config.yaml
image_size: 64
conditioning: "none"
cond_dim: 192
logit_normal_time: false
norm: "groupnorm"
weight_standardization: false
channel_attention: "eca"
blocks_per_level: 3
beta2: 0.99
beta1: 0.95
merge_dims: false
grad_clip: 5.0
epochs: 12.9
adamw_weight_decay_other_params: 0.05
Rows from block 11, named by matrix and row number. Each number is 500 + 40 x the weight over its row's rms, rounded and kept within 0 to 999. All counts start at 0. Numbers have three digits each. After the name is the row's rms in percent of the matrix's.
# emb: conditioning projection (model.decb.0.1.emb.weight, 192x192), inputs 0-191
emb.71 105:511452498465459505564430538500476555503507417414410515501478426481575488459501501517469438440496505432502484504536436456509490530495497441489516532530481460461461492394513524563498544507520521416531553498466546482502565462547476514492455453500513440542586500469492510490510567486489484517462524489504487527487519505528537427477555533523505470511581558438539463517509479419588415602555460462490485499421507508510496484510501508468537531478501494505532501503529542557501484529503480535527478543471422467425520527493457550497509474582542515454527506565484569446573465524502514430
emb.72 096:458434430460492505451470436482466557516490552478471459549525462526485565475521396476601501514445574493438438507498475422521509491496551460481532492489550522602460494539494471514494523542464473544509495485501431501495548532541456480439484480494461483444421572453473528515465515477500436491484421492491530579540496454482455563468470487440491548449514427557453478442498479513517457402510477528444524543454507498457546457499465461508480520566459514530450530477455561496548530486524524399498507539536560478602504570499575511509506480505518486518491485513476486533473490469473504533
emb.73 093:474577466494467436537495470489526534564500529532465580538458458449542513440468509517487435497433501477530488517481481549523546403525493556511487490439547493479468498481503471561509489548433525513487526580457399547468509505507498507525557495419466565512524467524396480449559544462468508516470502544467426534501519502514515548483510443522490472468480468552456543516520417550470469448454496431430524538496513491473497543421506498416563505454500490488629506471501495519539555573475543553481537495511461461465437435537505473526506478481509538522438516503515441462467557495447493517
emb.74 080:503502463552570469573453536458458499504424522481493564539511569500492497447500494520496522476506439438438502519503507516534535547417480576500475477518486536596454461494521476471528457496513449447505470560474524517523522468493539498532500549472526499456495611509604482530480560511507529511471497528527451514522477504482482548507537483518465547467453488514519519526548505567452486469369486474542526519451515582565549531501514511516506528568495487455482475447536492471495545571530493591514525528518479521505480452518502409554469454554530477418385506479550407539527503514546471549
emb.75 104:564442415537468565466517500457539510500497521436519529520573524495432476490452535508540506480442496389514533475532517530491495537492536471462474537519482498481516481504538509521512498476456537504515495500510518554484469485540530471517454552483458357531421529467460544570552504501518523510512456455477542537469540450488452480485490404514495513549466511455508448572453439502472430554492504551511511557419504606530458514493480492509550514564512497463412540505437484497506493468450443459479549493534460527456516528543598537486512493496511464483409492509538465517485470481479420603
emb.76 093:473517635404496446565487507448488484460519510599546546525515473510537469539465582530491482411495476448468436516493483570450439477507485448569465547455492497444523485545543530478463553548598571504480550527494495502467487537440488497530502469545494501548555464503556455535468514533500518485485492459548527477478496507493542503478473430449555538488494468489564535464501511475428542450483507520483515532369488445515504547476442524467516470408557485488468451518492469427492533527563473553497435523471497517489526499463475555524432559482537481473480526492543482473541506537547507512
emb.77 102:479472416487573470518450483547532457417546500522479484446464520521507500519503416451483478529473426448491407496472549474564544527523505515468513549450515525483492509510488500490433558446487489486513519522459513518585487472482530462588443488451544450452534496506485502445496531432489496558504536521492461582481466512427475485461555515477498487542597511515486443455516515497521522439494482468449560535297517576478530532478511509459556528528469476509438544481495475526498461454484548511507510497476469486480502537546547504464526456489501514478442482474513526549531460403498510555
emb.78 105:548449506504574613522518555525462516494504504516543430479578436462473492487533474424546399490480563483524480468468493392502533488486528533487452488515506448581572565524476434528501527500488577539540490411470516505418592494550540492576462458485500528483488494456437537541515506517501545505543459485484421490458488520459464431522462472493522545556467493514516486507508537519502470474494571581476515515547498478488514467534506554531549489468562526491458528500488527481526533533549452468499429538467558508494497549548595554539419460465468489534480457474525481472512543468474494531
emb.79 106:470571534446486442512495508476552473502542471560496473507521478557498554436462519540564384569553493539466415511525481570516524476493513495490576498518539466590510520572471492450520533550514415477496512507479538521517521464510517533532517446525477484514511529562464542540476484500551472494546426513456511534522501489499523475542428539483448501495565523485535592517469512426570496551426501448526489401422494435495512512449527520532544525523462439475558484507481499575459475542491439525490518444463555486448543531533444495533517443475547569498456510484433510507555507525566460483
emb.80 090:501515491475484492495470518422545462503452533454408531491495494455573452440511433547483418493544454488535583472527476421531527499504514526504489500508481495463427476512542516527493446478505441448484523490504497514531501540503530487441507397508525626501533505536566489474472512506533444509563486504541532489445568562448503445500517538497457484496500540473493508614509450415546417547475439540521521501536513506540450455567487457501564476456498494464484514475494533432490515500474466509575421435556493531536521441466412508496411550500509535525513454493532497456495465523505428507
emb.81 098:489531474445515504455494515406510484501517449528441491528475461537488496439408533497505497509473514538518566492503412484483573486498519516480417491491452440515542461501530511512507526509514427448497542543474444514492514529515462582516467500538478412482517583592579488454442597443474486528529453528518484491503519498490512493482569428504497458520511559547530513596502474456443444501443571459517458504513456488541497464450505475458493591566469437461457446498558478524503468483473479531511475565431472532494452424544518524426515491535510510511431510483473537559485502546571509548
emb.82 094:534525493498480469507431469511498480468472475586525449550476469491556464498495542508502476422481518516479444477531418506531434440487483521545501561500446571525458513544497533494539491499521525523474484475498514446457545535430582441521476522546503502505468458517460507497521535510492496483451485549557490460496462462443591488509493406518494469552478496509522513492500428647468553410479498546508437483311513535476455487504536482535522563491510498541534488506489451437590576541535506547499482496470487525543508495442507489529422500465470503525485541497535469463519525545482491485
emb.83 107:571529478525556580585486506522496524453427563588512535493516546507556507484450489506521471486474451460414509500458510470446493452450506480493551497473567457471499471507442488511505491463501533459477496503527546459418483512515498544538448555547533471421523510467486522515544450465466516544489476476500493538545522492551565516536587452547514505436513538435494529517521474477476504441481523490439516565371523494479485536519478542535458465505587539515470550516437538450476507481568479490450539555462479545604510590509519584528458505593459521517511506524535539461456528534512502524
emb.84 093:467510547538531470544489513460525534531516489491546533490495501467481546476419492475462448512467508563501530468498436452530510516514464443530483540548480546468443536500506440522530410506487482575499515515419455496400521478463532499515468527476471572517491528492348426569511515498472587539465498509549491485522559480505530442442498506524508505564448552491557429482455449464525417495543482537565489483464495461484490547526523498525476454505465532518504518471456523437525522609506512609458560451526472505410505524550489515498498543510476524521498463512491544501529514586442427510
emb.85 087:568552558552453499553486527501520474523494485438481424556500444503485485490556444532492413522457479458447461483457498522522495504470498457569567480462463522487517520476527533489445529509470524451491543442552500465494444493521449534553496522547503426521497453521499532542461507433521524480425479518490548534521515500460494448533567536509464519592548533496504588495426469505532479507481464465510512501479528460444468511549496515466540538394536474508544504533464537455477464463499499539513468429424430528522478429580548533465456431513424516538561492492492405479550498454491384479
emb.86 097:521521550502504437536508489486504453463523458538517573495444450484551528516507473520443434440475479524465527542463483499541498480515443485437553516491460482483486452524545493554514473505486420529501540517422460451474508482499442562503550511497582478565574501575475564480486533453550452450490470481500447493485550499451477486494453438461546453515475494527502540536511504550600446471447372496515508490530596441503502508487549524484496553418458460482527507510445516461510476511479516538618443463531524436497532467543562578561453494536505486501551479485531444530561515460498460532
emb.87 087:539478517493496528564410479489496513406491519498466442523482538503577466469458490556467455549499514441483474444514504507541517533539501473513610513526593529508493519483485509479527516576522487527403538502523520495463506448544513480532479469566479442479527465462504546503551582521523501491462480457516519508513428454525479524494575517539531498462430482481491471496503439487559425473485505509413574421440541534447468489488422483553495550518587561482469469496453518501513462502519457587501503490469490522591535527505469484469464527482555471534605490559439437464487546498484434492
emb.88 127:423506522494472460476530557499498491544510508486467530490448499489493446445527556540507449412488542429539563518515414449537586459485540540511585494485552472484503474464507545539530500506487460490481514547491493512493517482506484474501438534589504456535539506557473509462476482431506528541552533496564397503452508483471522491519533490518466457417509513519533616498542545576481476479470441413507489495507489545491466451447542504485530483467520516398562485531475439491499469503436448506483482552515549461530451446461405498507481403497540502474489493505471525529548455525458596553
emb.89 090:538477493519529495533522525483543550453481563504472568440519479517504592416482444482534372438545494431512569433525530480469408467506488542487492613526470547448522465456501476421496531476498536522486503419491511548502484547538534489442458494573514544517480481513461502509526485482514472478428536473535549563481482561529470526517522546487547554573513501491491450532411506504494498415470494528503531516458462484535455435473543478541536496493547487562540550569378466474456533455510511504484463488476537542517506445586433518510490523480507492523490517449529447518487492522464505509
emb.90 086:554507550485468470520501459531508533510532512561493460515562494507474549407473430470417473508501472496480516421506461465479476537519457478536581530516505437527521583476468546585461485537526488468474477506552557479517573545490514549516395511495432458509449506430522509541487502517491498460449524492531498510525501573488504479454469540522477531473455574487458494466488409442431546473584504445488496467395534513482461479464487468599477495525474515524459519580478491418552453526527387528496490512562501497576554556547516516517452491465496464539524450504544506487485511492508456520
emb.91 106:453455516561500447451533484505526499525465501491583507401427503560549475466506533534528433474445402485514511517415510572475534524554493513458510504465470522464434475483526488600554504556486506527507514479485528551515487481465475551498524447532469454503483493557610533448504538473498530501542510497529523480476527484518431486529497405485537541567549489438446578517540453489493416547478540465524485494418481508427505518521507511489544553441490454541449510515444504466509450512511502570485421455524419531472541508517435568515520423534516522495581505446467490455499509504503479507
emb.92 129:535550539512509529544532502505460463536502475558413562505495530471488521471466484556482512549471646469474537513484510531499513534449484493466501409505456509410504482362504506490510499511488465507447497517493499531527471470496532557452492472572517455553473519522551492559450487490454531529551562498526537439480534501502498466503549535510519474445457421483496545452453514414511485552509603491511475553350507496520516466554466514503552463504516497490548510489561528459499566573452493517535485470488563497543465436457458511482488447508503491462567482493509459531471449580506522529
emb.93 102:517534573467513554567429480472460464478458487487483432510527522451518502491493570535484454523469463448546482474436432474489464559537512525549420523560505505477524558517462433510503521510515458456563512455476470495543498541539547512520520441553514502512441471504537503526458479487492522536470508487521575491555525523418537432516600504542509498502548612451476529531507451467487457554489418564518435458481500449489571447510525544513526495466482467521525557513536449417550503508490434445438467456454513529566508492507487562514371453464467516466536484461486476476527502447477468465
emb.94 109:450496542444454479427494499500567504443534489477468555485434519497505496499503539533510442481467494499525481511514493487490560523493499508548497448480503408608515509644531488533519539439560393455494504539490486502493488504478431525516457471499490558494500541532519526438486536478563532500503534518492513481556502545490490481470472597569497479504488473505499575488504488539482421654414527425504496498456444500509517530516525502517478492480531440421550506475548507499520505495516545499533514499463520500382475553427422515519520419516493543462510510518440467507524504499491421501
emb.95 084:566514489492498533465526558486494448485459450510468526487524497542603501544461477494526485448526482507539511496542472516497559502562486467473504521512554530467532515425517450514573449561501488488460501548488523479545499459488488484447504483544435326549512463560431566487515523456526508467573473552526506493490568450510486441486429428551480493517535470521575520527503487487524452515466538514564492522426500475451448484484442559502463568485545474522485480386473486463497472513396510560491491488471393476518506442533452542490453498501455474501514454485430522514502478453530516472
emb.96 104:506549536534518540511456375456503488457509544480501499562520556485545484503429441574506496495511562531519434523486521481506465533449487475511549442530573519563577540557453482466494438464473444439526543530458532462455480534493509558510543489497467617499498574441542455480404490521512546485448532512442454528549508590457494546510568428454437542538544516470550498522484456554522507457544425560462523488551462491477483490482502538523380481455489500535446474451528505487537500519550486460471508528498499489504508510493507460517473496465479548553420541502548496458505513473495487485
emb.97 135:596508494567485468575447544505556506510487452432520495527498556544542536490516504501539534473517555516501582478500481438485452488492501523519507525481503533479502548383468504513532514557546615437454525500442503480417541521489542467491441506484437489469459539517502495485514503574557534489514444516477523550522485525504578537507504578504510490489549437438479503512564493582507442433521480536485486486465487421508510475500463512455484487501554459490586471518505543480491541456522480466465487524519583518480508524471606615535479577460517455474490475561496510457469586540505461475
emb.98 097:499467489560478528535459481473489422520438554522543514481483493489510569545524446551492441483541388533495486506494554452503492516463532515424550574457521447488484538461540420452450438547499583519427509499482507524471518534516469546481513469467533458506539443433340487474496502492455448476480461479469531490551434505556445485497532477473531524467471529447475467497476471497542544405492520425493483476543444460480556472440466514497477531533540548550500508454489512485565545541527564497523452481502521454571478506544522538487524527467443535519554534488432479434461475522559507494
emb.99 116:434530587475477467428508493511543497449508523560493496507526501461462462516391435508425523532522476501474402508482427534532530493515505494527594509528522488497487529478494559525510546533513532462486473527481515561551501530439472498522498483559481472556490467461441456504454516493462507540437525515518560467536492495519422526450666475528450503513503506450502459537487465487494517392472480459520503488528551476523468483487511491411487455486490499539515482541531454528512473490509493523518490434533515452376507599432485504485441441508545518536541546456427545502540499506528534450
emb.100 114:426499478543537504510501504496531503470491531528505530510543443448402542471562461456567497500482472402483452498475450433523517437486496502523470500476547511576524481383500456516496459494466448592521487542512523510523462486480506489508544478512458646426479525524484545524538465530515494486594518554492545524486594503474462492499549582491515530562471505482434470516476487459536509447462540484470500528415503525468514494472500531544553542500509456493518514484567480519428526437519566465430466482571589496486516504459534438538541503480478534456455579483548515490473517489475551500
emb.101 098:452445549428496531476599485550525483432511526519516554527442473534523501519539507466451462401506471544540517529438472596466490531550489490512513432499533524440519546461515524474472520493460545504488522518440488495479464464489438474481495457499525556456512527501498435478544476467545472510462515509522453421474465485523502508489489547539446446493513459500496487450454512512510511607475516461450499452297419529539463438547535528489503496455482511497415504556477511487557558528506527524518514515523498542527506497501463493556633502517527521494502538522547498456431511509497512511
emb.102 097:538497494481537508509480486457490464513471549442530471500521508476439521524483482489513397524497374518496505467489552500514534491414510490515443489430451484488437487364546485451482515508539471546470513462580491458521468541509478490497487485494480497455480447461411457498461528433475540552435528474454554544520512452503472483495506600516593514521478432494497408484449479439502474540475511498508535486576477450506464533531431508530532491526397537492465530478485530543436521456473461521465519557505524541407543382521533538484482539478483522494449479531547475506518467473486491546
emb.103 087:506501430458462465449457535473488515517535561538516489499505519496509469536546378453491489488570523481519466518552482491540497516528479496455477524484520565500451456489471434431457446509492452553473468553519600486480485560517467484492446536356481564462503557481438512504449471502482466445440478510506522461486423521515517530482479485467470527460478439470517447473512524458582468503507521541496533518549477510532483552511465503453445514569472447478515532500529485610503549479459549443440553468526472453469539456480498468511469509484510488506605488502487412534506428525485385496
emb.104 104:493506528494519500510460448514508432539479570541511559512495514462504544513475497562468465510441550500499508519500499455534485422408506514508514488504498471450535435398553447481481520551517533562497510476472517493501481452479477490399527444466548423497506506447478483504511488418432493528546531527470526482438514380553494450394482538515543467481516463472464447548486506444479529422536458502555499513605466452525452433470505528524500450461442495496470442531492455432483504452451532578496480479546475490408495527500421482529569445459456507486489507540498517472478478543548535469
emb.105 104:469464497536477528583534488474488516455477531509485484466526538504467426564529518494547494513481466455509483502465592580468474514478468468492495455553501454617536412585484486508528538430491514523502568548480518532478475497555495507465521566515509592439520536472480518529520496479489491483486482469518648486419492512508493530515516537449512475506444508449442449461469493477582474493586526512516494528375503581542475515497468510444568510509534550475463550505470487504498469486522438473513457536477571497509522506540543512517507614427492488469495535469589539498461484527501489509
emb.106 098:514530537480536573496463442525500488460572489452507500528558527497530483501448469559523546555496569454452496446486536363513486490529412481439535529491488518483527577510513528579489511544479531504439471451493526497528436568473513465475503501544480561514521507513551460535545546447510504539496605492480446508557472482416525500540514503529474556447441443529568455452462503458505576457530522520492450499470472451461475487489503511518505494497492569512489593533546493513430533471505470507473465564473493591564502553494539415527488464497486459465567517500512481414417526502528488498
emb.107 095:449466452508476553421436518538483501481528430633452533496491454457407486493554502505461488553538517473473550445473480516525479508478503542470554453481538444466456506467524522624489433560525476465527499560501423491557459463481493483516564472507539499466510471504458506536539501522470485530531466502516517446472512557506479515466510542547523434463512503526498455541503567445504380431536566508438475506417521477493491468513506447533514493505456507499449534551535520478474477497512442499588543548582491450508527417451526473470505446504478433471518519546492547581474501459501518482
emb.108 076:521461568471494551513432509392410467485546498576462503473547521495560503512468494533502532524524574599482492499499567475528505516487449556471523460476516456493538528472482518530552481526530538495466492546469450489459465437456473520486448509490494485477525456463501497454576564477493541489472470500423475508487492475516439469466547480581500480578511478470514564486522452524541410545431586492471515538592494393533508496520441560446509488531511506473471571463475531494487522416465435442539492486448500546417418489551540475484468506436540499450481495494482454485484517503531477457
emb.109 095:516492440512487521502425535548478510470475535372586443599442511475469565498494470448482530496479600454457520536489550515539481454527521527529510471458452461548513522501461526442523510480503495515601524440456450442487483491490518518470485464458529489415496490459424462465508522463506485509524489476456458511504568493533487463497523538486498452480509493516493482523504517447555594516490497441510554439337457554517507521497471503504486545498430491477436486478436579464546486507544483555493478554477474551504491510571495508529504473488540495505515512506526408530436490482487588478
emb.110 093:449428440455507504459438491490494466482469541514435532566464501469485445554584459500490496517521508480403508456486530542472470482453467425504451517496512473487513493434466491466549560480441541466508465483440472512494509467525517451411489509433545570563544542500559481495467525431476496508500594516450476447553485492500551548494454428500467549448464480515531535467472485446568523497479590504499571503432516517537457521539486529489556488516458458436474504460520488524473547468504522428589502550474520448486451545544408516477509488430447495485540543460483485533453515574522565487
emb.111 102:459507575443527525483509519488446539502541494516516518609509541499447509457487520503505503541490494453509490527503492549553527540413500473527493473494589541457522513518544586468498478520552494577438440550478464459495496503467445501565455498527516461562580493526520494497455546469517486490473564526612436493500498526442487528483509475514490457363404500512499566479419484440499456487454480445523505536594481518490493456493471489510525520486565506498523503481592429472494468595513448528530485514452545457527505429413521515471510486517431517474524457477554506510451544496521472501
emb.112 082:569472442550507593494515438490478593491448534558510455534453490512520548466523444530521625535484536500521492553496527393524492437517551455428456509498447474525490547565519408544505501433540491531545548457484546451457524460521503483463561465481483460512506500510552530489534454520434527503564421436508584509452549483500546505455523491460500537536527515443510473517474496443424446463529471467509526520508520532507533454483468536521503565472501493538471536474439520507546485458502463482437454471472512500450559490593439494488523465497474549508473563536467540533531466546533442502
emb.113 087:513491533500498536526471533534538536495508470461538460489483509464518485456561573514460488569523486412465492470511542582435473525518489444513498554515489412501531518463545548517509583537486534511464497569482540492465473476536529462498501537576500406514514540463428538562574480516497557514516575530488426478499602475486505529480471474541531541445583473480559498513502503473450556449492576429474477494460500470512465437501443582458463477462551501468510466474494442449494470478481482442481479479474483461466489564533420566475427559534532519521573527502495568447521519484461575494
emb.114 102:517575599527497475462520506436479541511563514485476455495482453531582507472515490487487508526488396544440470495539517561490443517539497487548497491570504494439541495485543572562477539534536494473447534538464569454512502548446500456486514512583487520550576449488480427541498499520511471562424553488514430493546430556485480485494530514514510502499520512468545580489494498535505516547429516455504503494459460390531475476454554494540524486390504524490501511443495411494535496508464443410453431462468556512529498497434453495521510503456461489481506537459472557466573520519522447502
emb.115 091:506494542535446470494495446538444467508528512502548473511543544451475436532483554545474530521520494521450525469551495453475446538435524489562525500488496598537518453517505532518530430502519499445523480413530456504512554590519525487480491487473542471547530464445414489541522462521453455559486506469545562438511503528506618500501436416456513524566472450520531542546500495474440483503521523501477523504517499412504501522469531535463599499486558534480475513546496488473486499514553488568508518509472484408494527522445560485496546572399509501470534457474560579526541514549461599501
emb.116 097:373502492478439414465480502492467506508496482475465485640475471488467519527458492575557536470532486509453523538472512506558530518499517482483506497465533491508468505482586476554510463560513523543532514502542421570529520493439542521499459493497556534524543504531513530506454514490485511486467572506532482499521576543475548496516462494517452465520473414547563433499567519408501464448503480471528506499595489406512448567480501419485451444525517497460509463500536491503483506466562512544521585566478545447498468467504425443488477470448454451473447444531478436556525515514527472502
emb.117 095:564473503549498441487525522463525468510526506490512514568442530518491506503474534502510411528558553534525571535499516508541480474406524516434476468473519486563529516570531559583468457505527532486493476529449482556447499464474490567489515552577475471528443500505465489527560523558530527500495488549427495526416479433475476433520437580505467566525536552530470508510473461540378504456473522531462497562571465507458564497518496491503512473570519488565481483509526497477497498564385463482476551399518481469535468517499470519458483494412511489504465511513579548535558488519492480539
emb.118 090:462554398503479495537502531463449535531498496572523494521497514459455492497463542492477479463496581486446581509536484487499508462479581476475466483472477483434461506533509467466483446532425552537435512500448444539529477457492444499552501518484542476465489504515573485482505473587549467602441546512489469485493533545556562485527437480516528539568437429518526445460427506476453554413542514476456517505445562496511501510499460474549571498573433520440467507558513563508506502493583488487525575493464498444518540543478444498496581429460541476465423497497482519528506494516443514486
emb.119 096:559553410503493451495535538499468467488496543446558472480505550534522475451490428522495538496545462543518458467501517531448482533507487473472462511479438518496480451553512434495526482484505499490604543469440523582522517503539473492483469467506484491436494529529655494547456370535470501508427516433484502555529517523522499490503402452445521541566490476482471447555476494474481552450508497549461501524482533435471542543439485608505503458519508454473546496502416558519539500470462530559497442526553469469413512522499514504534455499503488505504525540486455552467455427498508497483
emb.120 096:485476419546504529527496451476491554512519545425554514493490509509532469516417436487551526518543503554558488454511475551478454511515538548534567515485405492489413417516435503466498519491502475517529561485561486431501479429439493516471506552463474558470497495542402543492483457481479448523527459464460542503472448468572509443522500522474577563543475461451495497453490515474518464460516558483466476393472470459448474497504488426520562546531536485502463474510436570532515487534488503503466542588478452529507421416463448515478513469439475518507486489535499551467496496521502486394
emb.121 091:485505432512564607514456441472505546479542520560480519491568501581471513546531541519500433524459481458617425497515514503503451517400540513532538507529469427485550487432455479527458535497512430506429482462463496564503484513512511481492518574525480435514451456493432510516526474438520400523545515537487556549451516463486513504532489493449501509514513461502475534443511465466476549652479524519487484540481478490477452509564469523528555432547524479468492517505525483493468477498511492435427540535477487477542444511564481479480488502493531542511518469534537432522551572522435491539
emb.122 083:497508454513503518523470523574506547479534609551429530446568541458564526457485485545516523541526507467546449517462558413561487497521529472489499495512428462476533502550499503484471501520522468541483455515485535472462534503489431537473544524550509481576531501490440472517491532459506468481500433526538484510497512394516464499402553401543497533547468543420501511524487436466478487410533467483511463501538498561446495517508498521545521490527450463440485508500509539460470467567458526494547565517501502454539491579482574517509444451450493445469486544459544502425368513474492468524
emb.123 095:519505500568483454471471474505496434564507508552521502450507502483496522542513524468464582462522524425466477460536434524523542515435512498445557537547531532576540490489491523564543506487495411472459448488481459459461441498471478547497445500508534480500496497464430556566533566482486523491535475508536607508589433447481538498505571495525591438465526482477480460465493545512525485455515496493491495494321487475510493499455485471483532526529485564521540523524481608519439498478531508518462463510522475507531498449579539514435488458562491513467419508483510522480577462509530494529
emb.124 092:439512424514452470472576481454589551502466453614458508427434514450528553513540472468506467530436478598525465527533528500454527491533478480523461493523423535506469471493491476469501521482507484566558443547510526478486542422519492488427485547528525495499502468495589499487517556507536484528524508485496500514480549508586556469436502517488511529518491490562487520493500492422466547480490557544517513491429502483560460550470488472494528498485451566504528480550373530388468527484460510470468499506524563477479544559539454572509454512516523550547492479520422528425459466547510503520
emb.125 121:497522561542528522470552454470533472445473538492523503476520466495445544538546476529489591501484396416537476447490483551485442493553497491541517466480515462549552564504553436479433486515514469529513520484489489485471470520474534489502481546533538490511499505483410434540491509482521487582562526475531499495511513493449505532494488454553551528387488524489498482505451518435460432371532542505476510502453472636492463441442526529536501498456485482480537499500548439430490492455451473526552439517483532558419497515576559535477458485520478475456486494513523573476469502495541585501
emb.126 104:474484553494547511512503551463523542461472518602443544461444507507481455471512543521560524531523481483427486509530453541525477498466523468498544472471530424459502477478477488537490461485510481483500476455533522524506517488498534457545505504556486463494518534501474554494483527412505480496513525460464583499487590519471446568464515438487501546565579471527526556519543472426481491428581564481482503516518464605468402503467459470495459485466442520491466512586476477455468417533542475461499512500509461508386518446499491564523469589487520428449447440465536458539549516521454517576
emb.127 077:470533483468488519527540504547463474478548459460484419457457536491538479485469490470489571583534453499567571468502546552498540467531517469495542511533488440540467520590445508500462489474509548471475562510452551583493525515572512453456526507477486482546553487521472512468477445548594585502507535454471424536504533524479461509523590432409512497551408462557496507517462475502514529492422542473462518477469498450488490499485500449487519525508579513479521481455422516499523448460511536500567406548415507504512454489466534487523573530507533541524606467530432468502504518498484496502
emb.128 110:571478525510580591485482576468463463495465462497499499489523474434526417465506528515512442500478403514540530516490635591487498464471502485459498508509517446592503498545568465555535519542470513471528443449563508552449497470476478479500486474540445506503566516473468596524450541509515517465541482524462507536465526510491529493457496580471533524486516523540510458510532482421522521476548568481522490539537506471491465496531428512575558463459550513482559504519495469506443484470558525568474425514509465490540458406539414458455521468473526509524501485472577549525499485444507452515
emb.129 111:443477516507496544627445516481503491498494497482474498498455469463448427497544569393556493427495489508465543491540495541470549575485463508516483532437441535539431452520550497439506503520457537520514477496522485463458481513470525537484477477492491462478482510521638479488507511482489517496559492481461510535514446505481557503549522477518459524488467494510537444480521489462472521418492571455512494523441545570498543532522445444565538536510475487479546503546471562531495489470511577521485529470517485478521512472486590574581534500513523553461553500483539663546531522497450550465
emb.130 112:493530539525499531496465473574483453530498538571491534488544528427579443493477485519453432469490509517529467525431465615486668473510435511534526533568606583532515482609512471495475525461560375489482526552497469500481483503533496476521505557537437539476469454510546530455523479453513532525465523488564534521556492523570558458492504494452474480487484457525510464435475508511567473510487463426488503491443491563507584511528541446462504515495512547551501509469521504469515492439496522453477444426505516479461499522524476509477473471497489510456468546504497453451513481482497508499
emb.131 101:482515543506477485508478466465528477444464508579532526485437461485458486497519536452523462566487374525413523456574490461532560465478526498452501457444519428454520556527440566573499522509518525508490477534522542576482500462536497504546498470548487466453448443467434468523546580532481488505508505504537488536531565506495442540444578548513542561473504480537505513488503485558461506412525521489488531496404564557525490532474547461496527494512478506519522513514434455429483478431556467570502522451553460513468512486483584503509494476507485533496440538455488571562543486506480418582
emb.132 108:466472505527518547538511487494532555501530465638501455498508530486437518554454488466466529471452538517476493521500497441576476537525474500507546535491500484493520464506483563487471502474467533474513423543478471517498481499565499534511575506421415474503551520451426489526545522449520513512481533531520552503517478499473461460485591493500440463502519450532463499489505496562473525440469492492473487465322480547564528509483498456500510520498490528480590546523494536530482518494543471458518469483518611507441545481537408527488598451512478491542494490522496608517551530504534580547
emb.133 083:500463502542487533517485593447576504519498470507444435457514411522507515484509588473443423507507515525483517533490462543440558584446495460479549480547574522354452467471497526567472526555480502467465449504535475455499487469525525514431452525544412448516558506503428445566517498525519494457472473494490563486482455488477495514522540602509525549444541453526510545469447498479526481463531470433478535477491501537497459500456541504521531540551559558553492494511513485509477463476535451454508517473493508508508482480528562520464523542510587451519495586463491578513447528525468451524
emb.134 101:512509450508493448534506473497555417528508461424462476502530506474540582450567531428534541503519492479510432462534489613447503544460489474483477435489474537488455537478520483468499494468526491463542510509528453485530542502502448520540515438463462472496533556475474482466495544469521517442385534508522512497481499506449487509509549577496499424500457437532498447488478518415448464413514554414463456467546502522544431518440517405475510526556483451484458536528629503512504419520537482507488546467553460492437530450515575476541498489467510461530478506480510484488507541495554428515
emb.135 078:476530423477516560549446433451537483505473474443489533430425502488513490512446477532497423469561430483498443514504542547497549520481554429489528466553512487471506461527506461508509552503522473478441452462501479513520471473509494553486519442479496576480563492442517483493465499481561438574484603507519429479565516495545506477466604532539483442488521507538506559528437508509535597562507520464461532521505432526467474548513483473519508486514482473447474548490539488489556503464471536586557491467529446491436566470425506549512559459469523561572572536519571512507536532493562497515
emb.136 086:494508441479476469454453487433480476466493575444501536535524534466494502516525426438475548418527527569504457553499541570424474473466483429502490459516506458461476467482506533464484587456490467466497492434520449477403560535516513523437511490457483492462454455566621557481506436508524517511489507496511512434438469567498444543523541483538468584557512517468513524586518540490487493464495458509413491504509452434469463538477542504486503489533468483509538492488473484527475492471545477442467538501471510487565464475439402483418492498497521490499473553577533562451557492458470439505
emb.137 095:546447494486475473523490510542518495481566492520461536523544485518470546521531488477483507445503479508481510489477493485564446546480516541449434558434515518474474554552435453565471557499524499560472463498485543505535523488536421484452481535521523479516581529550458451527523508511460566468472415489506550472489538470539491519507569374507453470630497429485463504512469480431523572543520547478535493566558508528487470508445464510564470508542456540464452488465437572518513545481478471434554498593510584465492507518516542529468487424452495472465438521577523468466533507508457453484
emb.138 093:506485491526548432550479497569548504518480494514481501476437459520470555516480485513464507445493594530575380542397419543497539439472466550575499506519538497514520519540517573511529589554521496544527504468507477476453471525501544524540460474469525567527528437516499479506487515445507566520478431516582523479531496537518496583436441541565527507570558521454486555505563501498461484441433453484449508480514527516485547528483451550529528511514501528524560503486551454473510522502536560431527534454529549484519469511476513413506427509442539531499459467437524459474492546549529547489
emb.139 087:493520455497484517513523461468447445382513438423480507530540524515513433507591461537526460516491505455526504525506436395536479448496514538549448486538555430553554478483517435524532523493500474491437526515507508462487471474494506484475472533465546474518548523542515527484454502491517571519503502547476457500517460502486506415564424555551516469562487521479493533462491469466489573544464447441504460468540481526456513523538552501562427480496543490413523506482503519525468472568486541472405410446512479515643439541477571442497498518456479557463487491463541478484502472525497523505
emb.140 097:542425475480505499500435467529495541470485503419461503490490512472546542537518535544572465504511512506423505494474475437488514498500515457521546531541467494519433477509593531437524469527492524457447524545528491443523535502422496516536557449488476516473506507454492513546492556467516533552532527498554524509543504461496494439510509617517473540469529535593433501429497476488630566476517411552475514511485479413526477461483523534503528447481554516486489508607484484483484581479573473517487497567484524475424496455463528550515437535404446508487493488526483555490582458536511488491
emb.141 094:475508518514486515521518431476525436487507566574426427500515505498453487524531490465545538520510514515493578523509530474491479498537484505450494577510481482586481432557526479432559457465488517512512520437530454529581474548511483502443492571532555522461420548525533488497563516579521483475532468456506519485541522514508488515481396492461491512521512504522464446532473486505463606514469444535510480573386485630458502505547469514484482494510469477527488521511563556484481470497488544484569592486540497532586473465441529514528491449429516517472487484522556517555530581536480511551
emb.142 088:549491492512503536467470560452531529485485440508471495464449531506535472494446449498483505447572526489517493456447590516538556424516475493466475531480490461482427576549471507509438494500522450505435491534547480517507473476536465479570446517466521500499508527523472446485492548411450513528565562439425515449427496431512536492548499568565457510578593491450484526435396503503557493534487499498472502511392466538517463510533494549455506611539482543487513487489514582515499435504530484540517438480502493503456539482552480597490516440465545548479516524533539541509468476511488484515